config.yaml
arch: "tc_resnet"
model: "sound classifier"
train_examples: 39062
num_classes: 13
norm: "groupnorm"
decay_fraction: 0.3
Rows from block 2 of a small sound classifier, named by matrix and row number. Rows with one number belong to one channel. Each number is 128 + 32 x the weight over its row's rms, rounded and kept within 0 to 255. All counts start at 0. Numbers have three digits each. After the name is the row's rms in percent of the matrix's.
After each channel's rows are labels from the 100 clips, of 14976, where the channel reaches its highest value: "responds to" is what is common among them. Only what is clearly more common there than usual is listed. The data: synthesized solo parts of chorales (CocoChorales).
# convs0: first width-7 conv, stride 2 (model.blocks.2.convs.0.weight, 288x192x7, standardized in use, each kernel summed), inputs 0-191
# convs1: second width-7 conv (model.blocks.2.convs.1.weight, 288x288x7, standardized in use, transposed, each kernel summed), outputs 0-287

convs0.260 103:099162114112134120146091121131143174115118102143118178166146108075111167151151102130109099139184121135164113164094152097162040150125159107067121161118130111134129145168189098125134125123124124113129128080143134177154062025138137160116070114102120155170178091133146171154113135150111118118057152144180108126123080094156100034077187088156111142108161137082191152172114115131083114140091102113092130118178134138158146116116143103146082086167164079149129125153137131142127107099128164127135161162197071156129156086090120048169113127138128074152129138117153099112094069083087187113
convs1.260 106:105104154153034159115102071119141107167116134104108140140105132110102106118168147150072135137060156186104088120141149104122081139121127163151175153113121113140014104145108142108068137190142164154121098126143141066106114124151172105148124054123127156143128117109099158166155131164151153079176153141115104167148128134151083094087132120120124102114090088148109133086170139146170121127126090045108175157146129114089195181193106114127143159148134092067150036135144132139102149072109121120152160126093096137133133102131126133135144130153110139137187148147127035120061168171141164133182140133144075173143104120191129087109133178090137073123166133148107121157053118092123140098143155124159119156143140143108075158110169079053141136072156092138135106143128047142108098112183108197113078120152099123136130145099117058190140131130094148125123140135098120126098164094118052146
responds to: clarinet; note E4; note F4

convs0.241 102:176124095120158154100168095125143140146101134112136163130147171100138084148042127101106102094124118122125058085167168123170146140107100159147123151093054129123122196161125080116144198138129196174072136161117163170132107122065103143121079132100109159091133136153157171136155153131156126150131153173124023115158110119177121116150116133161076149159153112120153076097134100170117106179144112101159160177171151160110102155158153126128179149096112180064141161147144158117071056069132120146170111110144104119125114122187179127074142120123091111148067134158066143078123140094140085117
convs1.241 101:164148093175131113146204179132152120117193127168150165166084186135171152104095123100175162095105094131092156179118101180181147191171102128176134121155106104160127107087113095076122062113143071045191108111062123080193184173070124130121183158133117150203127162162115157128091104179164134134177122116112133191113108155159143156102169120127122108102101102116100103097174175159119147126148194122116127142189111090182102162127186150126125153124171104088137165120174203181116119063105140125148153141115134137170148193094164119182137145173158155167133120100118088131110100216140193126110122125144120126128121098123170130140055155123112115115134136082114146082130110133120176099122155122126126147123146150163140135113162100149170173093155159107135139120126099155142123103089120153198169147151189170087144122165108103156162134136195121094118153145102127075116129154107117133
responds to: double bass; note A#3; note A3

convs0.175 097:134125082086161100150127102102099132165093151138186068131109124118132141142133129104142127136074117133128161148110184117079126193088113128137134126135146130134143121135166144183069135152110084109135136151088115168163130074137112093141137255117144143159081137094152125132069129118132080129111166151114108117113088116157159118092166073155128141144108081119150115227160112240097153140103057075143254148128110144149076136128081153154118107126136156153118121108158156150152123122114118156134112132172126147140125145102077129117124146150151183108109128141114114147118093109139200134
convs1.175 098:109092137130176166095145137134136098119120140190108166129050093103173118119113118080139118092093155143104160157138141111099075128146184114111165136138141135149102147130158149077118114090072128113149099173124162142146124073130097123108123137072073095148174062129084171059126123144160119114112120123145137145130111137143139117144180121082154131194099128180159115101168114134135178076102119158104147157140141121144121142141116103191113135162131139142128157059160159055210091096161112126134132088133095099150075112129096113123137038069104105166118107110135166168166128150126058089050192122094172124092079136172106117196183171093062099125092075087167110122148108157127116131120170133126113104135081102139185147094056124180132147170114158094160144103095101080186116110074136154121109164110107130123202117159117095195159120107089166091110142089100106058109177114098116132
responds to: cello; note A#3; note A3; note G#3

convs0.236 102:162135113108040127138130107105134126134163178083149108130091132082153095120097101138070129108120143136120112061151109142125174115123164177141064108150131107100139134100119047131120136106110171142082043126169151158121118117160165117087110198137088127079047166129097108127116181130140122130086139162083116109086153135113164153140131079117093100131136120098145116168087085169150111144057152127060161119130098086116108129163078085132166112091122158088135192170136115003137150121149094134116143107139140165099140163169099096104162112109102153132156172155082081084146086129131075112
convs1.236 105:173155146149126119116137166162148163073171114210152122146103117087119100117124068101118115082166176116140092128124090092114170118109121088131107122154166093073131162098089059139090086140105085114121101101108111136100181202103134124121166053146070154153104082180124150148089140126131106123126133031092145112072130144116144120149085081095095099091078110097075113142080134132223165130170160130143098127129066126132122088114191135099102162087103172111161152118128186151097108094132182148138149149101157153113160183094183126108153153140133202117095180131079106121117118160124098179152111149137171114156103113120183131132088125146121122086132128077096127141137146141073091163103140116086151047065141131138094129105143082140145171052101153145084149116096117125086086112159130137154151163097107091117141094083168155133207127115063075101133143101130119065109088110104126124
responds to: double bass; note A#3; note G#3

convs0.103 098:143174151140125074095140122206138143088117163163113131206126118129148068139103118113084127157095086111122107062138124123082148179162121134105160166114040159083118150171156115105135140119126163148146060147159173085103104130115113162083109105134139135087096096135138116106184158098141126128161131157099070120151131178131075134143108161154130133071083154123152110139151146134124124212117125074113139114140122096141146137159138094112105129156135144104112106107097145165143082110237064122059126132073176089071064109167131143063114115075109127100124133155048143145083138135161083137
convs1.103 105:136132092115077137133120155102152132099165134118123118146088139057076057099129113059106137111149187172190101126151070144175110111109114100148164151151128164189081107140138128175171138097139140171164100090127145140115163120107107069106109029122134111152149085090121162090136184066102148085132167075142167124125182138080157164148124126116138134135180166138104103136094091112061097103124134083129114076129135115132081143124159143109056106146160118074163127130154140132120116086105138061160123083058093092161095175063136135136123058131121085140103159130096102158170112142109178132117103062137074148147139130129150080101110156118137114109126181129072161165219166118109176104140180220150219073104079159141127144116154123121116136048140154135088164124096133103124117113137092133115121108118151100129133127069169145106156144141130155123152112172165137116121139160161179112
responds to: double bass; note G3; note G#3

convs0.102 100:121165143097098095156140179134170126100128046135151178120129087117116156148137150137121118160162176083114100078080127140166022156143170176099103100183099170111154123150131122156136082184145097127135142071109085185179125110111134098146177107148122120125147125131149144145076122109193149123117126107079187102113120079095139109107178141159079161094219146127120123105150112062133124124150151108122092163156122159087127162150112101087051098188158090151116156133123078116147174128136128162138090129149094189122140184066116106146098138154154099137133093107172125122078118081075167170
convs1.102 084:182164203130124166106152118125088166203116135120149158141127136134114123102145133139157135130181145115177192105078120099084138112141136132105092093115142096053160167095096161111128107101130081114163095121113172099171122130114138149112157155129134137150174120136124132140128081152084113185142083131086108102193045083101091124113162113125106102172106071171070084191150124087140140147203083182159148079160144159107122155180120176139130133143122168124149088139154117133156037132150074117118127138097124152141147124149182107176150139120115149171119040078141183128144102108117088064090156114171188138104097218158082157156147141113056078122125105162114134188147095126138128122112157179158120142163069101187159181100176063123160169137196131144158127135134178134166127169141135157125180183125138143134151142105137115145148133144115143114123165126082179131102098141095119155
responds to: violin; note A4; note A#4

convs0.167 099:127197112102141080141110139117111198137101135137196064122110136131154096184165097123132133121096095142134141136132144145072126150119150134132096089143133112115109111107111109146121140129137087100125122124175114113150141100145083110188127255140130152187114134114120151150077112105169128126107137149100161122149089150155145114101104094121129111135122079097156134180142102245120127114078111073144250134130111178139109132117103119121126116068129161135134119136152166096167108112118130156151149083151136165126102128128083136112159151122148187105104150150116089139135110095108162133
convs1.167 089:115093107106149169134148135100162093158083119128112189149145140092168085132112079062135150060113200147089132155139113101077075141118166139109146123146150134136098153115152138107113108094059121095138100146102183146124153104121077100157159164080099129155129060116134139113101130131115141148120124161144150110140105113112169083136185125113151125158112109181117126103171165094139214053115130142103125190151128067111085127113142098166129118182179119108131176068111185074127146108197156174132164093125090114149086139136114126111164030088117112160136127111122139157185117131119059110128113172109116170099061106117178170156104147092101134088137119026149133116144096180151082114129154137106104106149112119174154185118076087176135169148128184110186164095111112075178094161157143138131117176092129133116212138135168108143157106114061160130079110084106093107108152090102125140
responds to: cello

convs0.133 103:111158111156113125144135130157139136194111137121129012149129107130127148126095084093152105131146109105103088120063071095116229128107132168128130106164123147119133121115131122100169116096128100109135116144134121126104102111172124138138140115144148202137143160118131136150180085119144129192102128167099138147157145135155157176135091090079130087231032141149246174091110125114163108177140123115164122110133131164121143137143151118100122088168096157114052138143100166181137092117157109131102155131131160118121168152117127110105141148120144118137084121109088126106239126184110065162
convs1.133 086:148103108100094119153116097124110126119093095086101080098125114121134120135088119136180180143153161166145142121145180170163126066059207116096160153125184139127206124220177169147151216096130107132173132173215148165074121128124142154150108131172130108070141136137120117116129172098106130150073077093143152129137156112090116161144101112131127120117117131134136133071103137153115105105133161087160117080160134125157104117130113073097099111143166162073170127151165148121109101128111163118069129108090035136174106080156172172061127050064075054086135128137158089117110138154163145150092121115154132124103164145119118142116147167162127166120106111141099128105156140075158155127094197100134218044133123123101099135146047151103069082129136150133092167113151156102173196109119124166102152093139101118176148137151106161178116112127126147106107081131133141113127150128138157129
responds to: double bass; note F#3; note F3

convs0.105 101:180162136091150083140156140110158152126138138153109169122113147140121126111156152135120094097122121166176155116160083128129148126111244098089097108126113155038074125150139117103140136096135084089122144066118176176164181069148136230099132084136161134120102114132134136140098076144165201151067122110153150077100111145165140088161172148081081101136138113104147143121156137088138138107087127134124087069157086171122204109081154145118096153089065145108163124132110150097141101115083119122127122100118141213132139130104127115091079073117132119226147099109142118115136160137145149155
convs1.105 065:161153171166152079140078128142119136110130105146146140125112069117116134131108116143164141107137103096133138169137124158142121100160145142143161132133108145160153132130158159149141140099153104157155161075113166176131119092189115140102123124069120090074159104167095168118135150122099069170137110058154164122113111075064139114140069083110089120119088115111003117093096088066108132133156119176119103118143102093092143092140161050129102061149098104182152115094144079115101068157092091129171155110157129123100152122133188130097134125135116114124137137127118096123139118122135127160128169154109123108103066103102137146176188102058057135092116101076134136098137080135107080170123138147090066116113120138189129133145159137141120182110095087050060088087115161137123106108104124116086129073105142103185137123153150159115093146197118099101200152191175136133200108229146150180
responds to: cello; note C4; note A#3; note C#4

convs0.283 104:133075123080111102091158080173160083173111170142095108214091161173076113098107164166120136076143037151098156125149112150148110140105135095125074139174145160144125122108115120118129091098116121094116183114127133079096171137087134131143136110153110150096101185078142090115118093082082158107129119154141089135133242134167155107172098155112135078106079149142115137109106095128172161144167075190115148120112111148078155073159103160143197146078080108116159128120085169035173142096202128136105116120098155156134159112123152103147117119119130134144133089123099081119098138155103118139
convs1.283 080:123148140125109125129139147152095153156146131144148145163180167068130068110100059074152123089115093156127125108114111099121155084126185127112132123112144121116143113152180112127106115142183153146135138125133137155116121088180096120108140154094102147105097101109190100148101116133132168151155140181154125104103094141139126134209201188127191150116178176109122173069146138124156079154150114165127137168115137116105091151111131155110143104131089097156123160216136056169119152056148101136057129133109123153105160099146064159135111154146176126124161148135213104083085130146147068135214131185126116138153113116114135156104118172105091114085164121077090105120152118139088122069073170089168104162165116226160150130084217126166101114139097107049154115123072130182133086179111157150129140148093082154171100130163085121121107154151064160112137159106148142154126191111108147167
responds to: cello; note G#3; note B3

convs0.165 100:082131101071063080133103146151111080085090095149118155152146133117155144080157045157077054198152098077176139192099169163156098186145102078155116164154132140169136117150123112177157145148127115114174145119052143167135108152144130166132169126121150114118146138095153141126116116143120144121161158139156141095131118122120094115103115121140118120146120132116138139186176110175091118107110078105159047091145071183145166061104211148098102146177154124110112133054150120128074114104172115066104100127165096117072180134065126127152189159134126160167135137090125105142121115163134138121
convs1.165 101:095127121155149172132089136153122171057197120177132112126119096099082123154110106133117113097153130162178138128099120119110084046105184065087102109123206119059127095108121154088078113086150158126194136146103128101116162092188115134057127104093130100130132072097089112109153148156157146134110096098141151078140113092143141149091087106089108128180090104151110087141121089166124142158123042116155110158084143172165189147120070148145098117090095154091115111071172161068159086121156163089146187134111127121164156096088115142089149129104143073100142078114077154116133122154137137096087145125137152101062091128111085147115191156114071107083100071135095137141132102121180029138099187108102099083095085121171130085136141125142108165143129157106072181120118166087152108135118135153160134113165102133125148104167065093142131108075135110151184107153154141151172101156168132105
responds to: clarinet; note F#4; note E4; note F4

convs0.56 096:107139113138137140127161068118090128151150087080145125150097071156118144126163152134152159036103126150134190148085177137085137112089067111169122130120180088166185196122111144114060113116114067121092168115166064127104131109120135106192135152149125133124148155116134099102166150097117112147170087107115129149111155071144192115114094189164146136147138137167134093115067156081136156112133096056117214141146123149102249148112152080129146138118140113189166105148128124119148143106113172100144166109134118145147157123081131077155098169133128150138089100116102097133102205125099141167
convs1.56 092:118118121101124134179115134096164133141135151093120129131119124170132149132103154151132136137160135104134129140138134112135061108153161180157163149123121135097135118134137128134136130118158159141161150167135137147101128091111112092123147153083134153154162103105139168125154115180100186120141150187141139109165107129119095133164171156156167147095142144114124179102191123132116109126242153173145139061105144121161125159115151202135118092157170096082125151109128114114129140127173116183077132112102092142128114126150150124141155112095103099154182085094127116127104110170095084082064187111158150159116122184160109121150126157170129130084128097127085195145141113196096169097122123153186113151161112174209131248098183119119125136120216178121194122182109107131187127137107138091199220098161123163123160156200070079114141143141121174110078129111057140057099138127066065161
responds to: violin; note A#4; note A4

convs0.213 092:158156118119137076113175130134134143140093115124149133157117218154101106144156144121096171131150051111098101134138103120120119127152108107115160122119113121088148126150190121091141112124098083116126096178156102216173173175192087137166182098136127156140119212079118115106122095124103083127134122142138082115133141075108167160095170136071126133124118169125176115124135115119169143156103131106143124151116132137165110208081174122146160062084112106104104255116078105064100156130130130176112132115151141126142125075151119118110089123119135142102132093104149146130142096099169126156
convs1.213 104:128098136104156100150096143114145119105146120136115129116122132126123107131117137110137097112127123177109125123143106145123145096105157132102130140130167123142109193178143118194088187122189124149197123166194159144040144142151143152142150132124166129134115125147176063127207162171187136044145127131143152156128165157160045121080106133177121159143137116119125090158118187088144115085082073157104114235068100150116174176155135184172177131117128139187121148122143150136077105104108117103099102108141102118119111117104111113118156067084139160107093131128091134126184127183095132157124095159122132098098097083105102063167153182134095135081163159103124163099149105143141110137148171148112134116085130166145134132083106091149085078132096151129142114102082047141156059128111114196176160092151096130133166174135163217136202167115085116146165145135157173040140117139159132105
responds to: double bass

convs0.152 089:020128125098084091161064097120125117093171122142123106164145127084148203155150122105127140146133105120096076141143025104096100160127127135110202173092118152149123117124107152144158138127125067136130112142099130146137131138141058121121163065166161255119145126135159138169142133135157099112137132167148098238128088117099089082118162128128133112115090085121196198126102129114123131144097094135142087127146136136110114125157161115114150158127136152152125126115108087124140123151184104097098147129088152102187087094158183089128098151106135135131115097131090107149126089124134132198
convs1.152 062:109117118115167163175136092098151143131101143083113158138169160108123068160150111097162158131080165143075123154148130123125062112168149160146162155120137135127072142169181165148139161125159123125144163097165150148050125121165085079071115127084084090110164055084101142142127139070103146151157155156176168119144102085068167078083128181195133181143209183116134119101109132114121158076140143172173143109145149057142075133095125100169131112163135148086129134137114123158131110052165075176128138094049037118142085145131166153183146052058086071134128123131110101146135130150074148143120082138130115111119072138152127154133114141074096110057150105136083153095153120134126178132131141118172171106136163149112162157106124121135155116098091130145143140149123112123129125162123163191166166116148143138179166202163122160185124164161134154163102121162123146075117152123124171159
responds to: cello; viola; note F3

convs0.120 100:143124147133102127096132162110134087133166132135139141075118153107146088115147158148186097136171135166167160138103129161071112104195154149114177137094127147106115100136137144122180109120123173166151196099162168165094102117145150083153161128082195120134102127117043097101086213096118091126130105102104119147094064104124126121155141138159129141113211113139115170056114119091187093067069154131121051142136141180119091148109069161133105097097095163145143168051141077082144141174106133109081118171113136103123117169076098112120073134106119091107129098096114122080136188121122147083
convs1.120 104:075112139093101144065152150099103127161158120100118148064047124162156112153074121137131142114185078157117147171121125136144121172154142141095127135140142109129125149137130151130091135076079089139130133121158171149132142198132216155151147184139179153152122133169129148055112125169102158142176171151126107139187132136105129108129133143124112124157130114154068101163143066093087116179225125177125137120123173117094194137186128167135145043062102125165158127079117165108086151139141172104138116134180165126142147123148114115132106154094133149153150133138120074095091136128101107049056088173136215139103122169138123152130108131176156150127137130113164151152138148112096160158081118144163164119141136158129157118129079162123170124113203125194194106140130091067080090127130095151163152136137135158108062206118140156163145123139093155101115149101090120092069132125066055127
responds to: violin; note C#5; note B4; note D#5

convs0.247 097:107157131083084114129099128115141177094125123100114165152163128127112124133139112162080102156132102115131111094130142124101132148164105097144124120100056131047085156081124068125180150114108185142106110120176211181148080133199121174083179095109143136122144189122099130123162077138137137149149091202130068097061058188142165123128180185112142140140133145136156092190140067153131156176106103090067113114136122089129152152104181132138141054114102082098126185153151110096090047114162134107155129105128147088146163100097114165099141104165092113152125143116073116120128126101135113139
convs1.247 117:191184146166092127089108155187171169071184130180157155136118123070108055139077041079124120102133118147079123091122075129097154074071120069124103111101160088112111125123105114135068148141149085115096170128143136121111137161134183131094142082139143172079128093112160150159101149087144100137121127084067153101107123140124121090121091088060083079101102113112101120136110168097151146125121132099110157140095139158079183143169173152119134134075133105087157081167152141159111077117110153087083163170090149162112174160069150131129118146129147159130132190135089069169116135129133056148158154149092148112111083129130148134118149130117084099084136090057069119155142126177098080114073142117109139102056128114163137097136107138098128135092112144116081152133106113132108079129105146125091115130114042102148132116089123117086167118135070063140204172177176124144147102174185148111
responds to: clarinet; note G4; note F4; note A#4

convs0.248 101:144102106132114117147140092115127126153136168118204149128157139085155066156112139125131108097088175136140104040146114126202115121152081131144094057084061102099105160130075090151132195154138209124113067123119146149133133142076126156128096169110050178136106117127119146136148185113158127116173141178129145105094095153135150145130163163135080130179194086168134113090126059135153109173126186144126142180171113115118074151132124130073157139092143131072157150175157123074099115119143154144176092135157119114108167129153168128084156123159095152144068132148089148068140067094142110132
convs1.248 085:135153140164125155154205124136131126128150134136150158135114158093164154135124060076153123036112141122109125136101113154146161157161115085136117118106163077110099088035088096078127059130140117069184118107032124094220145109095093105121187139101125160156145167135116162126078105091130091122146154094122137154084126129157139139141167112142130091127119111135111114122145200116141166126141149142145138139200124113159102182115140171137113157060114124152144146155193190186121118071108137086143154162028139164166167151107103062204132148179151190163134151132149050127100131194143168156140131146134166159167101107123164134126040131113107129110163143081073145088138088133117134101125149107120091150123132147141133156098162122121166157098142185108149159141130168146152118127070094164205176156083163146104150110148123070173169144107155123113144145139100117108112131134109112123
responds to: clarinet; note G#4; note F#4

convs0.46 102:153109126187155134113159146071116136168123138113109111173158159148134167096072150124152143141106151089178122140123101127184106083111166089100113095138143160179134141085122158108162084084134124074116138063151219145078093128127146255111116138130171140121153073107108114126084109111109111125162084148094175092146122224120158151108136107105120139137140117169125130070126168081192109115136132129139109137105153179158120134069072094170096082175165127089099108139139129173115078160150126161157115145120132139095101094105085143150124126143135168123065114145151153095121109096073123127
convs1.46 095:099119077094139165139146157131135127116133142103119136146110123137170136104102122152153156139161034117089123143089144106127070166153135153111105116165114173118128083112138145104077093088122166082176132223092152128170166081157125126157151152124105101152139144114129153101140114107131134130150134131179139138139132198144126123108113106148094092206120096167205089131133060118068131129162165125178114106124146130181097147120160127146063037119108077158145195094162102112193136107150136173141118109107106118138116139158170141159159107118094079162131098124145202111128114147097109087119180105154057210131116154115170152182155145081068134094081116116105133122142110194126088120133129160129109114146108111181143174141187124185142143145172207154104158139105168116144133186118153102122145077178140161136092147150090128099130224178086160155139166150112157118135182183103117198
responds to: violin; note E5

convs0.176 098:097195117088182112127108150166145144128085153135150079109096139130154089164164120119164126164147110139115179119128169117045145134113146161153081107168131097104118139114125094130116122122150108121155112122124124111104145129147102072177104255141140150183108151106133143100106125137129111153094130119121243122143070134154142130125093102116148129138125106102143166161161149198108141114086097066160238129117097199122094088091092153135151116101149169112122135130151160120178128104088124132125140048159127167103108141113087089102122142112156168104133171143121109132113102107143139147
convs1.176 097:112095094112145143134189123082172095145081106137114118171126177098181109113141093088134160058073212095088106145155101127087061176118132139119134127110133172144108155108142122121135104080064129091107096141095154148125166119100120102167163155142131121176085072158136131101133120090126151145131126133190147122130115116127194085130171148136171144142120118165125165074138136109141206079174143122121096104167124098149095115124133102154120095172172142062156149059144174038122138116190146149163159091112151093158094168153103144146130077086111134171125160143133143103193137108087155085094122172112123161131135080099199162191122136146137115134132143112142142087144132201153081123173149134098096096157110104181174206095080083145159159123153171133146150099122119082155136134159142090152123175139164170102241151164177092136153117109128194106080098094122104120137144090114123149
responds to: viola; note G4

convs0.190 101:161100132061133146096151155163126094140126062119098168166124153049123136146153061130055120193137155126131088121135182116206147133170145131171125141117131103144132118143142097126128138129100111142096132141088100140152042130102120141070155056086097105145144151138131197164098074176153120146111115062086085112146114123137092131113146100174076131142170134158134111107130072105104130116130149175080062130150132077181046181113148161143133094145130087139148162172178138111093124123162111119142116136122080185121121133194111146117092114138169088134126099136172183091092078104109183144
convs1.190 076:107148131124156163165121176130167122181161164133129189180175134115138148136140123117153127089095057135106183113093096095095121100146127147150139113121125161110086169116135153102105095109150092100175084153116156136152110073088068104105158191046146162133153092129125173099150131113134132126143117169161152131124117139130110111141120108117103105223075075184096071173113103116120133069120147157119171120118183089116108117164177125183170081132161094197103174153068076148117117106123041183107166128126094151144132107143171133144118094144114167152152064093139179143177101142118101119122090112132142114110059128189144129119039138078072133126152130119124155109144112151102122131119136152144097115146061168190165140129174119181103124156135152103154111095103127157169129082066136107153141109163142169136129105174052119111132162135109189129089171159095222063117110152111133165
responds to: clarinet; cello; note A#3

convs0.100 102:106158109172121175168119133118121171141147166124135072132143150127145096081106141163155163093158110115115140122120140112123135193114087089137126118118143108099114134162153131175155128117095169138133055136129100120157095138130130092169085166103037109080157159129131124124125172084047119129122097170088160033174074081134107170078098113131194115137101116141152118155105065148052096146111174115165158142117063123139119110141076110090158121163146141140073162098149166138104111111084142132077145152170081084070084112184093155109196119080118086111038152141123115117143116147125129135
convs1.100 105:169107107132093121037119176146156101142172159173105142162127140146137096146118169124092143146129145088145080138120133171156105165116161154128107137077106164161132149109124142156174085106110163131057130138091179164134177115113101081172077097130137160158078151131150103153137088085077094156106141102117099128090101118131204130134103091092116094071105116104131131147102106141143107120079165131118124050098137102066122088115161104116081157154171197098115108099114144123152153150159126148144137077119210043013102182149164148073081191122134103114127125114122140048136104146104173133141156120139127114183134104085165164095082066106127124138145132139039110106116117149120115134144080123108131123104127143129082132171154096085092091042110117138083078138189134108125159187158149113038115133168145107126146110120173112140161139129122131111103119082104127124106137108080068155
responds to: violin; note F#5; note D#5; note F5

convs0.218 106:089121081173101142138123168119147108165140160140109050074143095136144131124155108121140115132132129132108118152026119146139179149122109145135153130115162111144119136141110158113107153115159139145138134145125041093139035105167149098121123147116092168157129113106063098126161125064100031187118157154136174082072114114160133146116101130120179137200045133172152181160089140155085126153091123117161138180155164108160125143123171154154157115166166115172056069170074116160170118116100164122139151153126174125145175127134100141145154154156167116107105173092134089122196126170126090132
convs1.218 117:079063053050167100141125107087131043110096153105062118129108149133094103127124146130163122148079213091119112155244148160140072134148152201161201226083081154205093121099114100115121098131070156085083119138103127127119096084098093105122139132076113132084139102115131131117140136080083111100127131128129133089121132111091158079108134108121135105113118124104135127115132108138121141110068112112043137083129144107117104087124118089128100110153157130148115187117097128091131162176103093111099118035150148025131009140125150123167045133120132033165108099102109126136132110086103099085090097096118126108141136147103134118111134099142142164163140129132181124122147117154099118134115124127131151112113084097141138134144147140134073069160108102141146127153125068096158087142116127075140139150151103141147139133128148113113104113149080123156098128112101098093125124124110102152
responds to: violin; flute; note A4; note C#5

convs0.182 102:068141135117174123143149170141122096093132032126182184164103104140126103135145094110107121184156131132141098108097156115085104112149110220127102123065148108139168172162128082115105146107163117167096185117116113119075095079127097106118128087114150126159111171164173160125126118138194123148123141064088180161102183084081132110121133142188100134111169152156130118065066168040150104136136153135144118167168149124069108182145147068100120135136089085156152157113109076102150172162157133127115120099133090140132141181102146089135125177160131053143121090117151136127094147082087162137
convs1.182 087:114098138076105173137169125075066103203070114094082129144125151170191138084156153125187100153136107110108165101098104092057120166105137145120090098117121043083185155109101125109180085102135091073150076126117139147142107146117107120106166165124152141173145120138135101116113109164106160117178085160104113117206082062108113098119128096093077071188074059191040117174155124142152128109168151175124168089121142137116133143150147165166155146156124120080118083145122142151117085087108141111122141154122130176117154097174150112161119156132138145121130063068072145130137088125094144073098100129122184131083146172173122108146097131171120119141150149114098163150145088146083105121141142153122089133142120163190175173139181116137141174135194143162209165160110118146122155121131143140162178121161184144077134149140131124120151135125127164113071128091071165132107090105072097150
responds to: violin; note A4; note A#4; note F4

convs0.251 101:179085100075155139126087098107103102210153115167125112168147167118120154121084133125109108119114147128126108110157164125108170118104138120114155075121133105132120088118167105163147090097041135070061072114095135219138164175141144110143137098166134187148150157141090150112093052147118108101154126146137064103104120072193141109112230133134080112138118097087146090177146085148153161121084114146095134141105141117155091116110142115109168100138147115138115154151127160144069072076142116154139112133129137172126124070079114083132120094169123155181116138168121148083078078060135179113
convs1.251 111:137147164158083118098144142143116123130161172146124171138070113077182095045122120082095136111155129121125102099121124141149129155099118105136144136081117175149051115155127136116142148147151131159173137142154133124168087055136113117100102124122083105089190113048057145108113152101130050074163131083070071133134137139106086148122141155152181137136133163152126145086132145114155106103145093132084140153127154067068147194161079130127155132123135115141093125139136080151168145117035089064118144140092117144113145057034126101119116060159115145154177149170139077172108169175140156200149153050125113118137075165205096096095131177061119139118099131144110067143122128099119140110114148148178131088030167111068118096134098132136139140140097149093155106117136137122134133122142154132149162135137143138139152127146126105157154139127123130137175171168176156126172124150185202155
responds to: cello; note A3

convs0.139 101:097161099159160134133131144116182140108131101135159141136127103099165144155137101076143163128136122177154107126082116164156139128152138117115104117138093146103098146154141133097107206096123198174129101139132161144080065153115083175099137166129100177135113105093109113128181139080156114173122093167169162053075012174122113113154143136121124119145115124126137109117086105141123059173084139059126167166165139121093129110144152034130093086113119135120130135168137134152150044119143146088166142090169137126122131099121118132092128080162168113152035168179093081143083130062132121163
convs1.139 121:145202130187069101058141139188103157097162127181177188158138197086117138124158114083092145059127153127144128123097094103145193135164082098174141106119111117115111122074088086111079080160149080076117141048076156067201166109116129130155147128132115143128074175080117109147087136107127063152144134125102077156129151104119134147119100089087107093107100098127099070098118152119142117126130137091140120107110132104135108119129146092114127159097128085110149108145181141199086085071131114099171185126086129142119135189076137079119142153205116172112161166160095079087093144165135163134143150138148098111131115088123118157140117131096111107095146090111124094113172156123166149065110144120116169183058150104128122081088175094127140152102049142056100117102083181154045136133152097114139115143094141132088103103113127096140162142127143082106162151190145111133143119147164141116
responds to: double bass; note B3; note C#4

convs0.94 096:131137116088099050104084173128166199165085177163158126131123123109146101078095134141142089131138129103193106077135124111135126170094169159102105139090123149092092139155153121120111148093100126192082097067157189110106113085082037124063159175117193106174134113115082187156144134128175118127148155138117132134134070166141129091112168162149099109156153119081121113092128105152120106145055118098113188152194127128142167114109139122090101142111060156116138166140134167124116050103132109110154025158120139172117146188123161129118134128137105105143087123160148107155126096092140156109
convs1.94 093:129105158078103136095119161100090107184153134122092157186088165137106135118128137147120202157157138157184120127113145107110124085097131113089133121130147147089171084088130129110135061062080094117132124125079172145111216140090116096151111121128148097170134060119102126109129094115127131152103101143108101111144087115124142151160171121143127085153104056155129135099167114108046096099148143152163134040133135081099104128120172160148067115144137166154185129125160167127076138093085149110121147065083096089081098132153213134136186082078138154139128119100085119119102097143084088127059146118178144197153089162127126125120105155101104180127050129117130069156156092134144099068141167143134130106148081081147095118105144106163111183125175181092080166123146155056110116159111067144109140177108150085091039084050140128129140110130113137115121121084136127144114106130114111098
responds to: double bass; note A3

convs0.233 111:119150096145069125125116129165141094133128195157100050123121037161157103111151113107134124141142116137110136125025051153126209153124134124119131124153146136145150119143151128124144114154157129120156064169143077120172078135120100076153145142131083147123111152143119116129179152080106079164125132148125156103135121071122119118125114115123172105179026138160183165111156075137122123148150169128135134098122095128107119137168160128130140128158122136125000137150025166145171117072140148109072132110148166101121127142140100121103118154069185107094126142137107122121158158145109071122
convs1.233 119:109081059095158100120072139087177068105163175163060092136151141099123098141110119090144130108104134133117140208255115172174111111156116165186214233138105159189099121123110110113143117143142104148129111100133122082105123131139131102169115134120153141098104124133179096154163253043120164076132164111197189116060246104061155136076052092104094099127098102117119133108070106119115110128094134117106122129116105134114118102105112110138130131140139155086124140125083123085099146148129124071130124058156164034071070134107142152080096154109132067103100104102104131112140105105085150124115092117131092085127147099100117117137149119142112129147153122161144126135129135124132138148132114129124178102092146139098128103125109092124072087118099069134098091122121098121127091104153144120105130136157110118131135104142096113116117130148100095139095117133132102109129088125134136141
responds to: cello; note A#3; tuba; note G#3